config = dict(
    encoder_arch='gmlp',
    model='contrastive audio-text model',
    dataset='short read English sentences (LibriTTS-R)',
    train_examples=26041,
    gain_aug_db=10,
    time_shift_ms=100,
    n_mels=40,
    hop_length=160,
    input='log_mel',
    spec_augment=True,
    win_length=512,
    tokenizer='word',
    vocab_size=5132,
    loss='softmax',
    embed_dim=384,
    encoder_norm='rmsnorm',
    encoder_mlp_ratio=4,
    encoder_drop_path=0.15,
    encoder_subsampling=4,
    encoder_layers=8,
    encoder_width=384,
    text_encoder_causal=False,
    text_encoder_width=128,
    text_encoder_layers=7,
    text_encoder_norm='rmsnorm',
    text_encoder_norm_position='sandwich',
    text_encoder_activation='gelu',
    text_encoder_mlp_ratio=2,
    text_encoder_head_dim=48,
    text_encoder_fused_qkv=True,
    text_encoder_bias='all',
    text_encoder_qk_norm=True,
    text_encoder_layer_scale_init=0.1,
    text_encoder_parallel_block=False,
    text_encoder_inner_norm=False,
    text_encoder_drop_path=0.05,
    text_encoder_positions='learned',
    residual_init='zero_last',
    optimizer='muon',
    muon_scale='match_rms_adamw',
    learning_rate=0.0037,
    momentum=0.9,
    nesterov=True,
    orthogonalizer='newton_schulz_5',
    adamw_lr_other_params=0.002,
    max_grad_norm=1.0,
    max_steps=5400,
    batch_size=128,
    epochs=26.5,
    lr_schedule='cosine',
    final_lr_fraction=0,
    warmup_steps=100,
    weight_decay=0.05,
    adamw_weight_decay_other_params=0,
)
Rows from block 5 of the audio encoder, named by matrix and row number. Rows with one number belong to one neuron. Each number is 500 + 40 x the weight over its row's rms, rounded and kept within 0 to 999. All counts start at 0. Numbers have three digits each. After the name is the row's rms in percent of the matrix's.
# u: gMLP up (value half) (encoder.blocks.5.mixer.u.weight, 768x384), inputs 192-383
# v: gMLP up (gate half) (encoder.blocks.5.mixer.v.weight, 768x384), inputs 192-383
# out: gMLP down (encoder.blocks.5.mixer.out.weight, 384x768, transposed), outputs 192-383
u.697 101:482490421569496433537522415471491509500538443459476568493436458426443484519512428507511509517442454529512490541391465477578471510526472399546482455516528530520452492507451457491548498544398487493472509537496527447471535556522524500488426514445487481494498442509525540524480509554458494470434473542470488469395455461465459527463439529513478506492495506557528485498452504551475528496475457497559476498533486512425438526429472523460437522553481529519430507455489523471497471438508477500395472486494457477526405614444530516454478521492452490492478494475492582544537503514525442499
v.697 087:460458495526522502524532568489500461485491501517488536414533480453482486599502542489460514424493504555500470517485566456492503533467504449467498418434556467495471497472524530475533492522507450459520493496515455467490464523476466459537610502477585494483482523466480527535558458457501421490558463502500535490504462530508535546440466571413499494421476462526531494554532487490477504502528546547467497487505472500541522487503544498489444532434510526525484550545506458414469512428465483454527536504473462523546502476475480487532513465527495484518464567537553504474424486507542516504
out.697 089:515508515530474553569459529396536478520489553537467469502498508498461496481477461509440487501462442493541503472477486543459522554490529471444474513443584502492556563530495555519510458466450507515520447485525465482487493408548501489571504596495547505484527513536513507409361511455452490490497578520491483474554472467499529553476514532484508484518489517495509506532526590455514442484586487456429492457505482507478509420527523480538553485425526503552555519513487504425549505538485527439484579433545413491488539494502530533478483470398444516421449513500626425519438477506486558511
u.698 077:481507485505467523523490542398481575471429488527557469523445504569499471487513566422502427489544429513489511449481554544481479473462515535467523481468553569507469431486524457445458509503502477517457459561487428496529450522515479434513541551502536513512524429506507497516501535562409516491494423519516517460548513532520482497517488518504515567435455451504438488525470501476537487455562481533501445472451480547494469476510485511498460446570449488535471523437499498526502490397483534532508432492520454564505408496442400509500495541476515439446488528478470551447508547563571472508
v.698 053:474416501489439465455485413415565469452503468461520555512538532561508538481531532441459449516483493537554535510555521484475497459521433517502459533471493481541509502475527521468549532574502500573512530379546453539459529464462554565584512518547438471445569561505477455483532515482482525489472503488514490482547419507550484518539481470475433419508559438544538514500488451498515526500546502595526451460437526459517576471529505502513496484525407459526445541460506464482426471571510563472436469517485476492449504475547521532455485480477582477444495543486547480528436557513494541485
out.698 070:504540486499531487534548445518491427502475543533565540502598487575436520459537505498467506542499498498479500540509455489528544528500522564433508546543498450489553556488494498555448502529438469510543557462499511495507511527448429533405474494481509524502445480505428475435489508522594509416555497444447500525472471545494543427500487512516470499453504525475527492424531521520441566469553564517575505511527499482504531556458502530507529503484508521487554445499482549539466554526464504499549515493455447474529538449518525458457456413532455523459556416499504460576511548443413501492
u.699 074:546512514512488517509515465502536482495586480411428536496498481513458517467523521491432432473525598527534608549447516491546572450428484463549447553475528585500483563497549475527490484445513481507523480510503506484518465557483454472495537522493520457499485482467471530444540534508480485539475534489512500543430535509472434410521544502503479499540526502542422461536504501519459504515511559424520374532465481506486538453493452566544486514528510442480544528445513524557545441540450532563456466464497458503524546498433478560504501501553572451509435507483491490485481474492502448569
v.699 041:477444525516522443546499475550443554523473487463500477497543521433524547554503541496423493451576508469542542558565508545474506488492508507468476525504504486516400502515546437505526543532471577542503511536498427433629517505489473518398441468465526444539539524529526542550527460494410465542590465507428497540486559523495482497454502435461514495503496470460480501425538485532459523492505526535549465467470584536532477519566539549405504526525570501431514593494545537465527420513456530471476422437526462534525500490517431566502486470539585524512505462495420457455475441516490498505
out.699 062:505456495546414506507434486520450458456527525513476464498457493494420467499448540520439565622555475500515518511500494566505466488481450535507526516443434454488475454502485549494508500509510481493542468521438548490490495494514489496564503511474515496466536469432492474542435451470453481455472430464506503483471512554546460502573461536492516509534453486421524527535475484445489499527469504537467502480510535591530524453548433444485491445441491504510400431521447476540451547459545492460510505542596525506493513490490535544481422549549462540484512575537519516415456542502578466504
u.700 077:513510461517546530482531507492517539503549501553504594407410513532480507489490455480503463443505419473398534448487492496553482443513487474507479474491568504512421482593496530486497436487545482466499516487499501520551507498423559449537511510469551507476484502502485504458532520517541495490503512507405508489541558457494452446416516617479554515553514497513564487463450501454554506498515465507506532531501466511431532535421514548498577453532461579519506488496429472507468460508398416568510525446528470515477429478498503507482480454520493474448547449462522507543543452488549425488
v.700 049:452499524498513518484498494515464467484536518525468467442536493593512494529484530478545438560496534513548495596521481456445466557560492466433535563469560540488510435506468435485525463503540424474508497595568470475530529457477510514483503550485446495521457476476485464439466552483461517494417434464499581491473520467521494475483566512428517479545548484498521474556484497483446483537477529542488484461464514474478498508462452493493476532551522437482479460460498485436569521552450474409534483527449460490437486520486539494448467499530471477502511476477598507500543507498421551531
out.700 070:463507429511499477505477510479513524505496427535491515502507504518443524497529485479543472551578468544475507559495455519535541525441542575460537454404514570523456552542496515569544486544486536418489458603481534488487439532466588471513495527473458532528534541500496507471566439485519502444535478459515442480459480545473545526535506565516505467455445436492515454494440510542494489524539473465461513449450570483484512562523465446521508535476525518456502498510525483465488524579447502514447540516560472482533509424462494525551483577489493527522403536522439493518528530482521520539
u.701 131:414455545497516509511465555582518445418460528486523419528450510484525544534494488491522463472565579525445477526541460518486511555520487491507488489537440450511462454554463461499510521543450491470493548522524440497364510402469472463528468479571472449470469436530488453505438483473536545579469487493486531505526537449497424504499430445508554448464425459429504528482523554422541525566513460444500528480490519488502456503476536589459517555464486540540510575559503537453532473447489500476440531460481467547445483535480512452452502515457412465541541539545506511430515414531512446483
v.701 134:521555540549516517444516487474489505532390487525517506473431562495466476525518513506481537529442522508485461604548523456459479536479545509432486479534424461541504556510566487463479507485527504509484527489560495498481527541500530564527481481487557521495457417543562507470470416565551456490493465572501513533556490506490467445555509468482511477465571521551533502450428561499460504563544518461512517491464469505501472508503479502484510551490420471560469455522501476491494496463473478439419528389539517513522477460464515501503499501519523498487474568489479463497441401510496499511
out.701 119:491515460481557532495479506447505576485494525521431597514444477508575479430435487490530424570634499466472532491528505489479434502405484438517527521470458475388475479502537621518502453396492496475507454503517504516584455423458513537481519486493495494533510477562491499512504514479476495471440441482522447500488537513522552528540447508456433507489507493496481506576498588441468543618442530544501521491538469592506461551542590454508539543559525465494530421520529531491500556472550518465450510438533520444438484466504529534461559461474602503476487484459499550443478507537474500528
u.702 128:562522494470501444500517538451448498510506505470434555559526528518527525464474501452513440474484493530550501498463520504466416492590478538513528457554498493567519480501534525489432386486486539563520435539512478550546544543555428547469414509444467468503421536501458440440561518510523521438546441483470568566505482591494441506535541614438474545527485519512527490575465485466485510476460508480560524478454472483495522425467497513526497525484526487515448509442454446547514505543512508488492492431403506536479452445563533426512564532461457523523508527570552506548473463467448500535
v.702 137:528432462452521509533515487466496518510556454419502556497512470530504470524522471523479453527477575477528483521506484512533477521487522602434470458479530429439501460509456514500487515399500485488524452441472536535471534513473548480505444493428485483448529535489535526464561502466495528499527513517537429494491475535488455445516463461481508423518485495539479469482590564520515409480479460503520511500481501499457550553504533484524521471438506449508476468480397501501427562493521511457544453514469550511474510413495555492488499532471430503551486475446493545502495474483466499486
out.702 125:459510495494510521496487526421484513524565494543462570494502497446424423539497499557434436557466518465432507449531494496485572570435484441491490513563531495473500509501512447492493500456502512526423538479528430469447568486475449462545483415483553515491496446539551444471509506413516534564493551568470530513505499478473505426536443482489506527434595553447552537559478504533483503494527481509471440506461511490537458519474546587508472488498502491515447539473491564510531484544466537454417503440626529496545510410432490495507476486508441467476534543495529505449489443480536435481
u.703 064:462456502466420504513461554526447514484569505455486470457448571477467516509581643493485503476511497462542519521495521503505508496497520423515500548451524442519476520576507398479480516493545497531453583546487539524447479513468521506565567508489449433446513493432483569478503473517545570518534486436478566502450535469526519529508575476473606454541446503486499513456465501489474586437506581537520577528434493523440567487460489471518524441535550475483524503537450449453538512515464470512557532523492539505538445473527488486534500478495489496489547463464540558533538528472453514448
v.703 039:391545492541520488526549478535560470487507539479586493489474425510468475484515553559435541396608475497568486480499550477580464570540595484475487531462463443483550558494509503553449496499456477504437452463475536493497499518465528553531463542519417473503509550518508539552406543434473464538516419509480436514443489471569521480520538561513507447578456529549474444553540484468498499555499508493596459499492556510458497522528486516512475481461503487478537550449481556447488563469544525467483480485517499544497480566427384506554522507522474448545514474484458476505491486561526540477
out.703 058:425558477532541580426512504558507472523511471505479539519539535489517585479474450453522468496470543517463477544521502477472563507488424514510521516588509503445450441470449564496577454480497493540533490442493476495510466503547511461462531567444486532528458502498549481529456570442476523547518436505610439483505402493527471515529509504495456547495479521488526532537443589459545501495501452476437511459507566479547471563510544485476439543522475479500558487392498450545540439476558445493535565539454542505486470570493488460495494574485504470517468539558490496426492443568491501525
u.704 070:462419538451555444517457454536571536476499438510556468546504436447543574506435524501488488483477478487529552532444471524465439422467468571484467520496449472540560576483529425462425495527592514483514451468522588528525410462493525490526473456489497426473501493512460435472535444517499450605556441460477574616497508498465512502410471506476523494481470485520524480481451454469540487496447459524484539546421548495535456470462542577479537478453440499497450462569472514550495493491529528501400511539475548551504455522536547560542515530468440471456464499497502529472447518502424452547
v.704 034:444458562501446536473453427493546472463495570439472535509461492486439555497527489555520495508484446536479517509424526541510544558414534500519465467456501553534503517485518507519522539482486458443544520598460499509534451477485543497445530525506461477438465452510461473537488483493516507550536492536511530524537465509550509610508425487562413414513483536527495471513460437507582522497413547453517464546421480530515508443561540511499540430595543464467471529559563539589460496514461532454518536515480517534520491436523518486442485556486516487485489489495450472486487449490557543491
out.704 059:435527510560461490438504451460493448470410574468476483542476554483522520516546520441537526496511459504496531494506497477498502518480530511449544510469552478503430551539475506542568578440543469470469501497536460546563509545545471503450502524484445516537474510530536596538460526476514501503558533503426494434468549532553498541577458472571455522448531487438521543468557461470440559533512528550538509569503502591501548444521516446484454470545538529517518562498550456512487520514501483577525516537529536439527483424531544475420479533571536553536499447509464497528515448485548543464
u.705 151:501462496531485509560505539578504484532488489547523469520460481523455501564528451493463427528478507420521527529469561494514447497543480501567434497460550447475500449541502521543459531470500468478513478440466506468472483507469460518575471499552541542571561477431540489544535498539523489542516486503510505499459449548517545543547500519565531483487439523490437469447528553493439512488442513450491539469484499504452525436577452544408573516549463535512466490484425491531393441566496509503515508547437463480456539619478466424459482438521460442473542519497456491453466513449511549562
v.705 170:469554440458501539478585511476481492506480482513506457521549448546521489448466493510503470492459562477478451451493492463493523506525524523484499585558527515509484593514460543488477496526465561529451494492495502544503552553457509538521459503510457446474507487543462486530550510493447560511561597506482502571520494587517528448524510528508549467484386518433459495476506464528466528508524459518494488492539535506451554461532538523495537468549460504499502532488503524475483485503407534491547473470518477473468612584510447441452462477487467464445517528542491530441397527436485541520
out.705 160:632512544507548536505489550487440532476547591495510489456487504537563565467522542561524535565517488567533466535519581449503422473547536480530505481458471529481462542536539510471419477425513567494502481512520484454512496553500478470513509477447479510524518549473527490499574463479452455551459501446441414519501531451467546484483570464498519563601467448463525440520518480469600434459512494545495487439505509503512474484471512505496444433466594501489510529488502543481517541491474561490469561438541550552522437545505517448508499500525521505536559457498490526473473504473493478460
u.706 095:491501449548526499616532486472520498462480499526453507479487573509567460511545492467495526424542572450484481545500515441514484518479513511437530465454492536507530516447477416486513469545590538469479500569449508404502508532558433534445518558507441496496580468536520512504514473463475474531501553444568525509558452514432466497502535408460582545487561434457446540511556465588494443484478572519484538535529580458445473507536434485508541478491521482404457460572457520471541483547417497465545491497547557485471471453472483443463415550514511471502529527517464431507548442523484485509
v.706 087:513393568526476470571550507578535485494508557429494523438520515430487605535524515464524520516455462534548550497504433477495546498525464458429531474485505507515465578536564541564499525482530515523506514456571486495474567457491565583529458443578508501420516473516446522537567548532525509544524478508592528501485442456479481513538488520461474509502469430521484480526485473413495460542479546553466441471478506426529471470457477483491464503512506504493507527515537496502501544539407519393517550513457541548563477546550451533478451530537476429498476488472557489514479502475532539426
out.706 078:506486521498515470495493555552490477547545418511500459516521574512471585490497479489574557481481466506473471461592468520524420493463492595512495426507545450519503452506492449545527425512516506501470507518475517560438533440547520516533529459519492593479403544491474518555521514467473457466520577490491565486500450517452484537517473557474472543528498516527506522513459487500531557492495456494448501470496461505463470510502506392461532495538539493549480474439500545495458526464454542499529489583418478503483548459474512561450488372492519502546516443461468521462506556460591513490
u.707 110:526500509464505456500542451487529553396509544564432460460543487549525444591505507522561558506553509452499496431496541518528492539485419471505460527440515479428573527531454513528487462524554430552571519496506462462561449507599498494493543509532537480446498537495489560493461533596546549549516486524535504449526475472462495544495496396536516429491547519522450519556534489471512486506489502500513465455483490492484439486439514534453491443529499519496495539537498496488464518501456387420513516506514511550473528493462495499515517507452470432490464480473444478429579539480508497520
v.707 094:539530557484478495556509519482556516508500523526539462505536473471477493472425488527549610509566489489475546593457458477530497474604466556535542443450540405507452463557509504487463564514563429565555525465490494445490507539525467538523484446457482568513511438553547510458456510498472447569528446583490468497473416488461488487509449495521466488509545555474485461500480564490551553490437526512488492451545550474506502534501547486533450539403552478445489495467457482514468552528475496525486437534494598543449470467528541524494520520494497441506518436493576494519489448529485461515
out.707 092:486483544504465536488571534570400500601520541494546435434500501501493527491534474415474438474435545559481535463503439495496534472510495513522489436548502524521483524438463557546532539506484496463471463505494450480523559501382482459521519508465524510514516490465448438508528494508468453528504530458564485530546507502509497463472398450515503530522499521517556446501529493499549508507441518598474503539465541519507500555519419526512487593481448431484473522500481419529457490453505563498504473553509500500406499556489487451448586501508554513526553587506527499519488495430475528431
u.708 066:491513525543474575498565469448486511507480545444497436471484456565454417474544477516492466460519546517524468506468469449489533489458521496475516470546462469443459508486526525461574446479492531424516529522512507517523466488504514499455550513428535489508515499447572449438508481511506502499500494506569448437520490483489505532591478532589478427508505521546497519525545486498501503513531459482504480446486474517437461536523502498459492449468542439529561517476488476494512475538525484543509491539498523437460473465470509465482452524484462488434540509517497474581493507483451476536
v.708 057:479472547595508507522494427512520561514485473537495543498497541506518414494488518586416481424520500472494439497484487491527474531499510495539461456404466488451440458572493544527500506506443530461459522507537489461436504503428606511485459480490535497448497480509497488453469473493455494566477476491544512462520476444562525568516518465485442514565449470467464495516515512497501439573500457447454429519491470545461466524555535538462486522499543461500534507421462518502525581560532502472539459534401466504473436488536542507489448538549498548555454523531512525497523559459488432455
out.708 065:517517498466544514498487566567484470525503486473482471430526424438516557593563529494483523545531527545453473479504485503587480463565467504523504470533520468584529556500496455413499436536523427504544458480442539518479524502495509453530507547448515479501465452543432505543571545492515535443510490538451464531504481524410493547519490491484482524512538513448443485547557495480459408532495464485499510460521489462564510522423554505560588476576451502488571440491503482471494494474519488438509519489461517517451466553505465515518509568487499549539499455480521511547441521565495473459
u.709 057:466507492442548480494574476544519505509486569423449475505480479459457507578468474504470523484544484504449483432505478495477515574519482536469499528477570478538548477488510439470523489499496461483493516441525556497513464513582585532508453432457513498543424493530497561423540469509485489536511498474405546462478538532525420463469507528473493455471514461511510465452479462461460496496481485489521475508556471525503550469480559476414553508471597602394504509516429462498490542447460537522478467576577471460589484487478546512526432510462502423442482417539595450527515554519479497501
v.709 049:499539568515398418545500546577532563526472497484503521528465493495526487536492527512479505482455461547476504548505514533431498448561510490469498554574521449481518460544524456503472508476462482522499519554532546467486525496500520524569578518469439519516514447507515507490477500507497441518534538492530524484505512524486510456518482521519565491529554466530430530450509418489438559538460517536473551483544464462510543465484519553456486507507517520481512484513490503474448502508480455456535541434538486542466518510535543509535460496537496589482520467501495505517459419503437443462
out.709 047:514447509499349503485412497470466585495460513492511474494480524469483560490502551523521423499441507498566548561541505427531444477517475471528460519506472511513514542415484519519422507522475546609469495506490452482402503428407434517449537474519502481472560532383519499526507478483464547477461510524530485466528516422510568559506512507494477498484534576435437493512541528511486501519536527499481549498536530541433490549515519492501510521593457497499443585507523515544502443584528567497458506517426519507429506467459439470477569503513502540446527563505522541505493480461493525484
u.710 132:478482511436478538514585465530485500527550481474502504433513500490458509468476494532519516503491550459503521505535463510473461441521489528544544456513605456504505417481465534514550488502423488502429524554546510494518461466489436553506551424542498491536448514489486526501498376464472518540479502547481510471508455477540477484502503482555497458482543463520526542464523503460448515552459516500528470530505431547464538510535501515465477466518535540481551521486479498490501451512498495491469572494511458512495503501613516533593518520533489502467489528557474485575466482540530549475
v.710 161:500538466480500448594456497534502497451506493536485547530531451531557541492467522522527542458518500472508468491485488463570451536479489504538490507481472477564514528477547541470497452460528521568463512503464530531534424471522560508465377579527503473540468479470529484461465518541494437495550481565499553550482508463502449505436464457489559429537506467500446456484532483539544557446495485509515390481413496511486482472517488526490567478516461451520459508450460492421470452509486578505555489531536467495494507480506545416452388507531444484442478581510530471465527506483499460512
out.710 141:500502508513475554520500495441524506509545523520530513458421512448446533481471519476548468489445526526519504413441435509455453500470478520522471547479512532458474543525503536479519506513495466500515488453460498500573569503437512490477490554541466500519515480448467510507438527557507488491457468551470543478477590527526457473480550456459521451499486557465570491518512456597492487536474515471505560458494473440516453484424539483558518532405486447533460469529523510553530468495497521467440532522446452519491538534419484459530424492532487489530537502465477439464539530521545507509
u.711 062:469446473565483461423464511456534480492498495505592461466523518496512498477488563436418508533489532468562495562522509521438539458551464506457492579540501501487498514543478445409558487441570446531533440521487506489412525537443483538470559494467497508474486496442514568425498516494509465520480513501527599536488477566516542449475542551486527461490526508553481565537420498478485475473477547508489493601482427509492476457463511493517453515563517501540475484470471547498457539496457515494532559486525552498527497516435457528513495449487420533528439441525505549469482492553526420540
v.711 034:508432493454479488519501487556450575543530527462462489573453464543510543502505553472418475466520537419509453516485495462475578423525495483545543550555440400504420497490514517506553488479502495525498567532512572447539477491499515538394437454473469519542525484489454540515547518502516505555569508475505580474507550474531462485436491520542530489473482510496537513521542464475495452510453409550532525477491455431491516503490535447529474514436437441533466468456467531480525514495426530440524474490549555522511525518480540502514415494489531528537450499486488492473535475542512451478
out.711 053:464512554483411502587548471498492465497478467468482521518576514578474486496573495549537511487489473528464527490467559550556543536445507499557468434494507453557544466463417512496467424536519526520507552464558535489500517502605517484546442544458563543496527494464535430553569436503564494487472494556444448503487520468523503485539489495469462575432492479484553502523552541486504551514473539430480495495534471506577516526566432494463498477479486488466561483484504460501483464558526498548549504464546463495470481484531533525473467470559527529500540540528413516424443567447509515491
u.712 061:458540494547513535491485541547515473470463507509535470507490478439431454596534464508532548478500527518462491523536502490447540563452531479550574541467474518450541510504446491432524419471506455485416436490496576478503450505542513549498467562450526505524514583498539528519522465528470419524502519500488506447528563541469544493436500504520461411492512456434464508494548459549506467444500511465445473428503441464585532503518492560547463488471512523562469543464539486522493529562498524499540530578492515553444417492467541487483468462556459447450532545460499487477437485443480514463
v.712 035:406475396493546453504512475489512545457504525517565465466480497518471525478507577557522449494453474602544540487489418535454406520452470525490435478510489437530477469503503437576471454523509525506493557512549525415481496449539549434548446530552504536468442511468520531524491505530503483512495545536501478459474523430455465486500480532563530521463489444468534502518481488427470558458493494495526533467506511509537540551497506492467503491562531469565481506453554547486467520446481459440474563513530536505519566519559437455472533497499453437432497552481536548492441497434520480452
out.712 050:496466468504492497493489510455539588536473477513430521601493452578510514472549521466490490525465458517527491532553493474485433462566533467488466451546540487496542453490509510544442445558479584556508482540512509422518586473520478483490513482511565574456526472515566512500560476469516549471441519480523525570503461495514473473441467478481546532491507529495467430498495426509556459436506505537550442523537483491529533506441474425458554528489530474458510480566492442552543420444469472500499501477483469490547526468554473524500518506543496549489421425515485474534500536503513465505
u.713 087:523464501499464526478465456478464472433486514421465438478515529558466434548493537548440488440484452495539547444472472488467536577442475444464455433475492471542509512486509494496434555480519496538530517538474517485528506411458464549436470472560540490494514483455601573428477489490558473457445429495492437556499505476495532462498535537517495554440555459527534444493510546490460440504485482448548510494523469474584501514469535547464402584512447516477453520459528493535469510511565480517492568486471498478505533540507497499445520550483467472392519504525503526526509531522478509507
v.713 056:511476404543526445486547470496532526483553503551495550490435464456558488482478435536436500476493472519506508467437528584443519425572511469509516502506403448460534536473493489563457540456530506490585550472501498426594523445469513467488518517515422488515479555529448434500516521506490539463463462511471497551462519456566496508481472458498493452542487532492445503509502499466489614569498493532553466514460512460498492507545581472526531492541488502396405465473560438439534431470480519503506471510543541521504488490567470428466548506463537526510494582476549485532504528440498532520
out.713 089:488461510540508459502441507496495472457482504466530423469444520482518413478498510487511500503505593520442511479525457524462532467526501453450429517511508500495499476520555513492410516555410529536549510517546520509484454555540522533401530524490534479515530499455516542483512490499552517457475449441472495522471489413497519466476513577534569522491533512571552507465491580511519457537498565478458507488464452446511417496516436469586445417485528505475479569466523478520522536528562385448567442445487525475549474465493477413394467505547450442506510526494446487473456511494440475480
u.714 096:490525492533518528469533544452504451554543440433513469558468502504478490474485440467515453486524517525586471445456481527480491506477583552477569481455443527540463478460532477501479433464498507434499562530528543530533465534465483560506512555478455442493461509476412459533503509416531517436501511500509438503542493488493572505533527501576550501484514513459544465454548513477553512467448524503463478523544501443561614473462526477462513588457392522526446514467538523451498423555419523454520516535521491485509486513513464467551414484588593485495499461518445578494478530449478502510
v.714 111:499470443489432544481474470514472579483493576532564485508458469465476442551439405558472421511507510503487557503479445472503535561555500569517528489493535453472530508466559453520500440465556544547523538507535541457442556498424491518428516510476444518490512525468551551475631474464518513498483477467478475569563533460476479495446458565528525538454504510520509527408529473534433493485508485526565563453446485446556458469543560541411424548548519538527398549525520507502488572501524606479521531479526507511591566525548437496493461477529487522506506535422551499500418545527503512447
out.714 092:489511452484426579518511563480528466443540530520442515525530532510488475479471496473497482489533549504539533496576590493516513507538529556478496491546479478508492532476527451437483561563534529530392479489490559505487519486517492487454488490435524553487485523511495529519519545517491523579537441492531482476505545524488538561498503533526533525560469511527544497574525465541495533433502497498509486499475527585444442512433510477605479463475517441490486520471543538583553418530513474499530527506470502561435473458558426489566498516490437476595520550467535510585509494491420477436
u.715 066:543502448467498502505492454442482484450453538519562499539589560489539503531462429409492445558511547517524552477482469443493474549529481438554536506504451433452480550488534471543501539560459482502466525458549496548590472508479492523541515469521512433558471428467488479521469512519479462539541530521479524495489439522543471495477466579500499462530563488459448480494440500566528491515512478472504481468490463523470443470469552542475516486406518523472448482547504484439569533544525572502483483488493452457511459540503510475533481488440463505514515549491548494447482573468459495429
v.715 049:499483513507520523525490546454542513506486525456569502591416486525535500431538523498435538408492521583450532464443487471488563541581531496508471501550534521440448449507516474465509468514512478507447454531440477513543550497554520503494528517435472525541496527460498521447482428451519538501542512518518508566466553476535485483437472513560466576516495468450542450488443479489400522515516466528522537467517465445508476480547481472552538556530483494445521493532508510483516528515527434507455436533576467498497504561501605474486517487509473493543521444431480452522553452417486416480
out.715 056:470417535487517552550474453455504528531510490506592536560443383462428476547490477527517481513508505532486449460551550508553516548510516546511488457536503487494580505529471501462455524427520534521479414512436453459495508478490539539488479403521460497471515472472494559396555447431479524561437430478521530450521562443434502468551501506474545506450492562535492478528586457526513512475439501525559545495497520497548530519501493552440503544546472494499555570523499463562434535464482524508488501459462533535519542459533530516395498454541509477549511480469503548567485464495488530504
u.716 068:543470496552450541565522485464471497476459480462471503458511453492404515416548490571500459567534531528429521508505471538491480474473542517466491522513519464441454553520555499521615429503395486449588484587467522423449588476561468481570520625516498450462493505518484509429502519479458509519468458508540497514519492473596544531474472520465474462431475503466491447477538489478546445541444498491562497552469558512490436539487465504480530451560467518474453427455508541530483506550513526463487569416439479472487495488513492526470525483504516497465477463525477463484539458546532558524
v.716 049:525578477557447482518474481531519630432462513478459508596588504490523532544508575480461412523489492566470507519532514497444491511480474526539457568470520507545428443583519465481491484555466484510434444502467495530532515483456495480509533525480527535426543435508552485448539527504577462515454444496538514490439464489466511471530530479474557563484516477444523521467575486545473480481507456538471531462570585529535507422537548544448466467517493521503508559537529492496510462440515477467414481503505538492545467422443502443510499531514419535494495459480462534532465527488500539423
out.716 064:464494501463453465508478503507482439533502510525546453456503558524466425533460616465529504438464465536481465448512514492514493524337422498495506496503522515553501480466465508541515498529455476477436524478540417532470464497438472522517459499458584555511466459526481518494441587509507479481533484526530472570502514585464435499455564514482544505552518523580542515513513474530517499532511501488469475486532459473562552446474501493523538493460542530519502556492467414549434561535434464470518456506486478547463483532435492448553476481414470458514485551429494509485469516433448459467
u.717 071:524523389463529507496544542538525553525577467563430525544475421544549514486520527481418497480494482429502491411496448452460500503591527396550470480506484456521520458483501451486478469521475503573490538538493489441582406531400489554510528526459515499512573513520518555459560471459431486515507454533554509459464492487514473482438533500468550508421520464497438510489492516477466546569512432475516505545437513550583537489479468495440535494511526593535538584569509522508482548420497482529541450525480516538525550521502520421453475472495506415508557493482530494412497515499519524481
v.717 064:551570508568504447544525478544477543555508469494479479458458519549528539531469478516557474474463545563548499499521473513530503582513602538491584490503482493527474488570446473521572510430612522558538461516503539546534436515465503505503538506469470580470509524529488444517469534567464463537475508471527545472482600502436513470343475493506521518500501446567480500483455430538504526527474472477395464527476513457544437474474490539450530478446512435510539483548497450522475537428401513511534455470416489538474509472537581445543499467484507494496478491525480456490497525481497531460
out.717 063:507449578493560493465454460515497562523528488543455513532468489493480457491460487523558509509482539513482475529491496476582572573482553497504556473493524497521504519558508459544613525447499570460490425493515470529437454490562523435484523554464529539502519492533555545498435552528505571557495502451442480567510584519472519555491528481476489432544533531539513514483501483526455450474546472444447492489494488471527526425502544555540410540488432503450520491522453500411564527506545510463456495459530442496505560419491517554524579547392554530494390522494479504507447480490567555562
u.718 092:474427450458514512539505533512506495487514419491495473505505586418462491529504485477455501494509462549479526490533502492530524476420539416513447497524584576528522484521429450459489526496549465472431457461445561495500413543547475517492428471492506538497544447464479522511479480528523463488473489464513459500466459552484507479427447484367438517480475458517469493647452502498528444517448469483490508417402498560559529510568482460567470490444451498519538511562454500494465488498541423489477557502513383436520510492504511525577519469441484510464535528422505453459516543528418494483
v.718 048:511556525530523554484518468542523480489544443538509501449512502494471509525399431529518540516504479475468455479491446498441456442437593481471460488446474538549531462540504503473478563492505492484541419532482444519500422463479493424483517422497498467567588476461484473512469525508458424462449516498543490471509466476477520530511521557562458471514515471495501537446450459445508453470492499550511493480434471515550501438462540487478453437487536456466491468492490474508525575546558504499404445472466563515435509531534439553389548485545510479561520481461472499496463491542446601474
out.718 082:510495512531469470509496432486488517518448501456494476491487411475386408448466542466459513406460433502533484442512529554450526566525458586454570589472542477530498529477557532466503487435454529534431463509537453518495476502440507533476476508501495500455497511559502521473452496517505480542507442478476560508498442491490464495548452521539575503473491545472492511425527512494515500447558508420488512539514453510461476528500480496432484504511457439442480490524555456556395450512469575458472487501518586496497511460527502418391422517631540483506494500485502510490493504524555476552
u.719 143:501541572458504570521486433512537546462499466497558485536495520506458516570450538497570550513501498473534528455582512481464517448516498430581497469532551557562447571533507565511501443512562539500550518565513481444493450525464531547542544501493523474513589529565495537511474571581408525539497554548547466517535511520455551505499502498468527496574549509508515461496567574540555538544526522458488521543560481528508564547583492520532538490542561515487424523513531487536496466451472511489554534448484534538551491513516600519537498451501533530485502498568501477493502468574489548516
v.719 159:478560548453525510486463510478467503516469483545428541529445516477475449507451474511487474440487532422465498567526510525486482568486555506413494498494501441510441543545513530463494481514495519440510520483531570485492456428493450469519516505460479493491543470514498435471554443433482490549429474528554535521449468504494560467495469485495539486497457550526445530506438496482508493554497519543590474491584467536478416521477440489493422540465489507444470487418505472510571487564395431546531510554519510483441462557512477469455500549514447522535450506533434482492511524559466442474
out.719 173:516510516444425520489614466501476546487501491464551445457494407492484524485553505483589517451514514468438499505534518495572417451551448402497450467457512499462499563533499450469513495528476460446518496586496476470448468520423545471522427488419489478514534535538495449513525483466439500536488556481443473418528456539530496477492568441446534466554523529454511452544557550496512523485561501559511452427490519462543552586526558557432496525524501519508498447478553496515499481546573472549489499564523485419483512444549530532513602453430522488513518479466497455531465459470520527536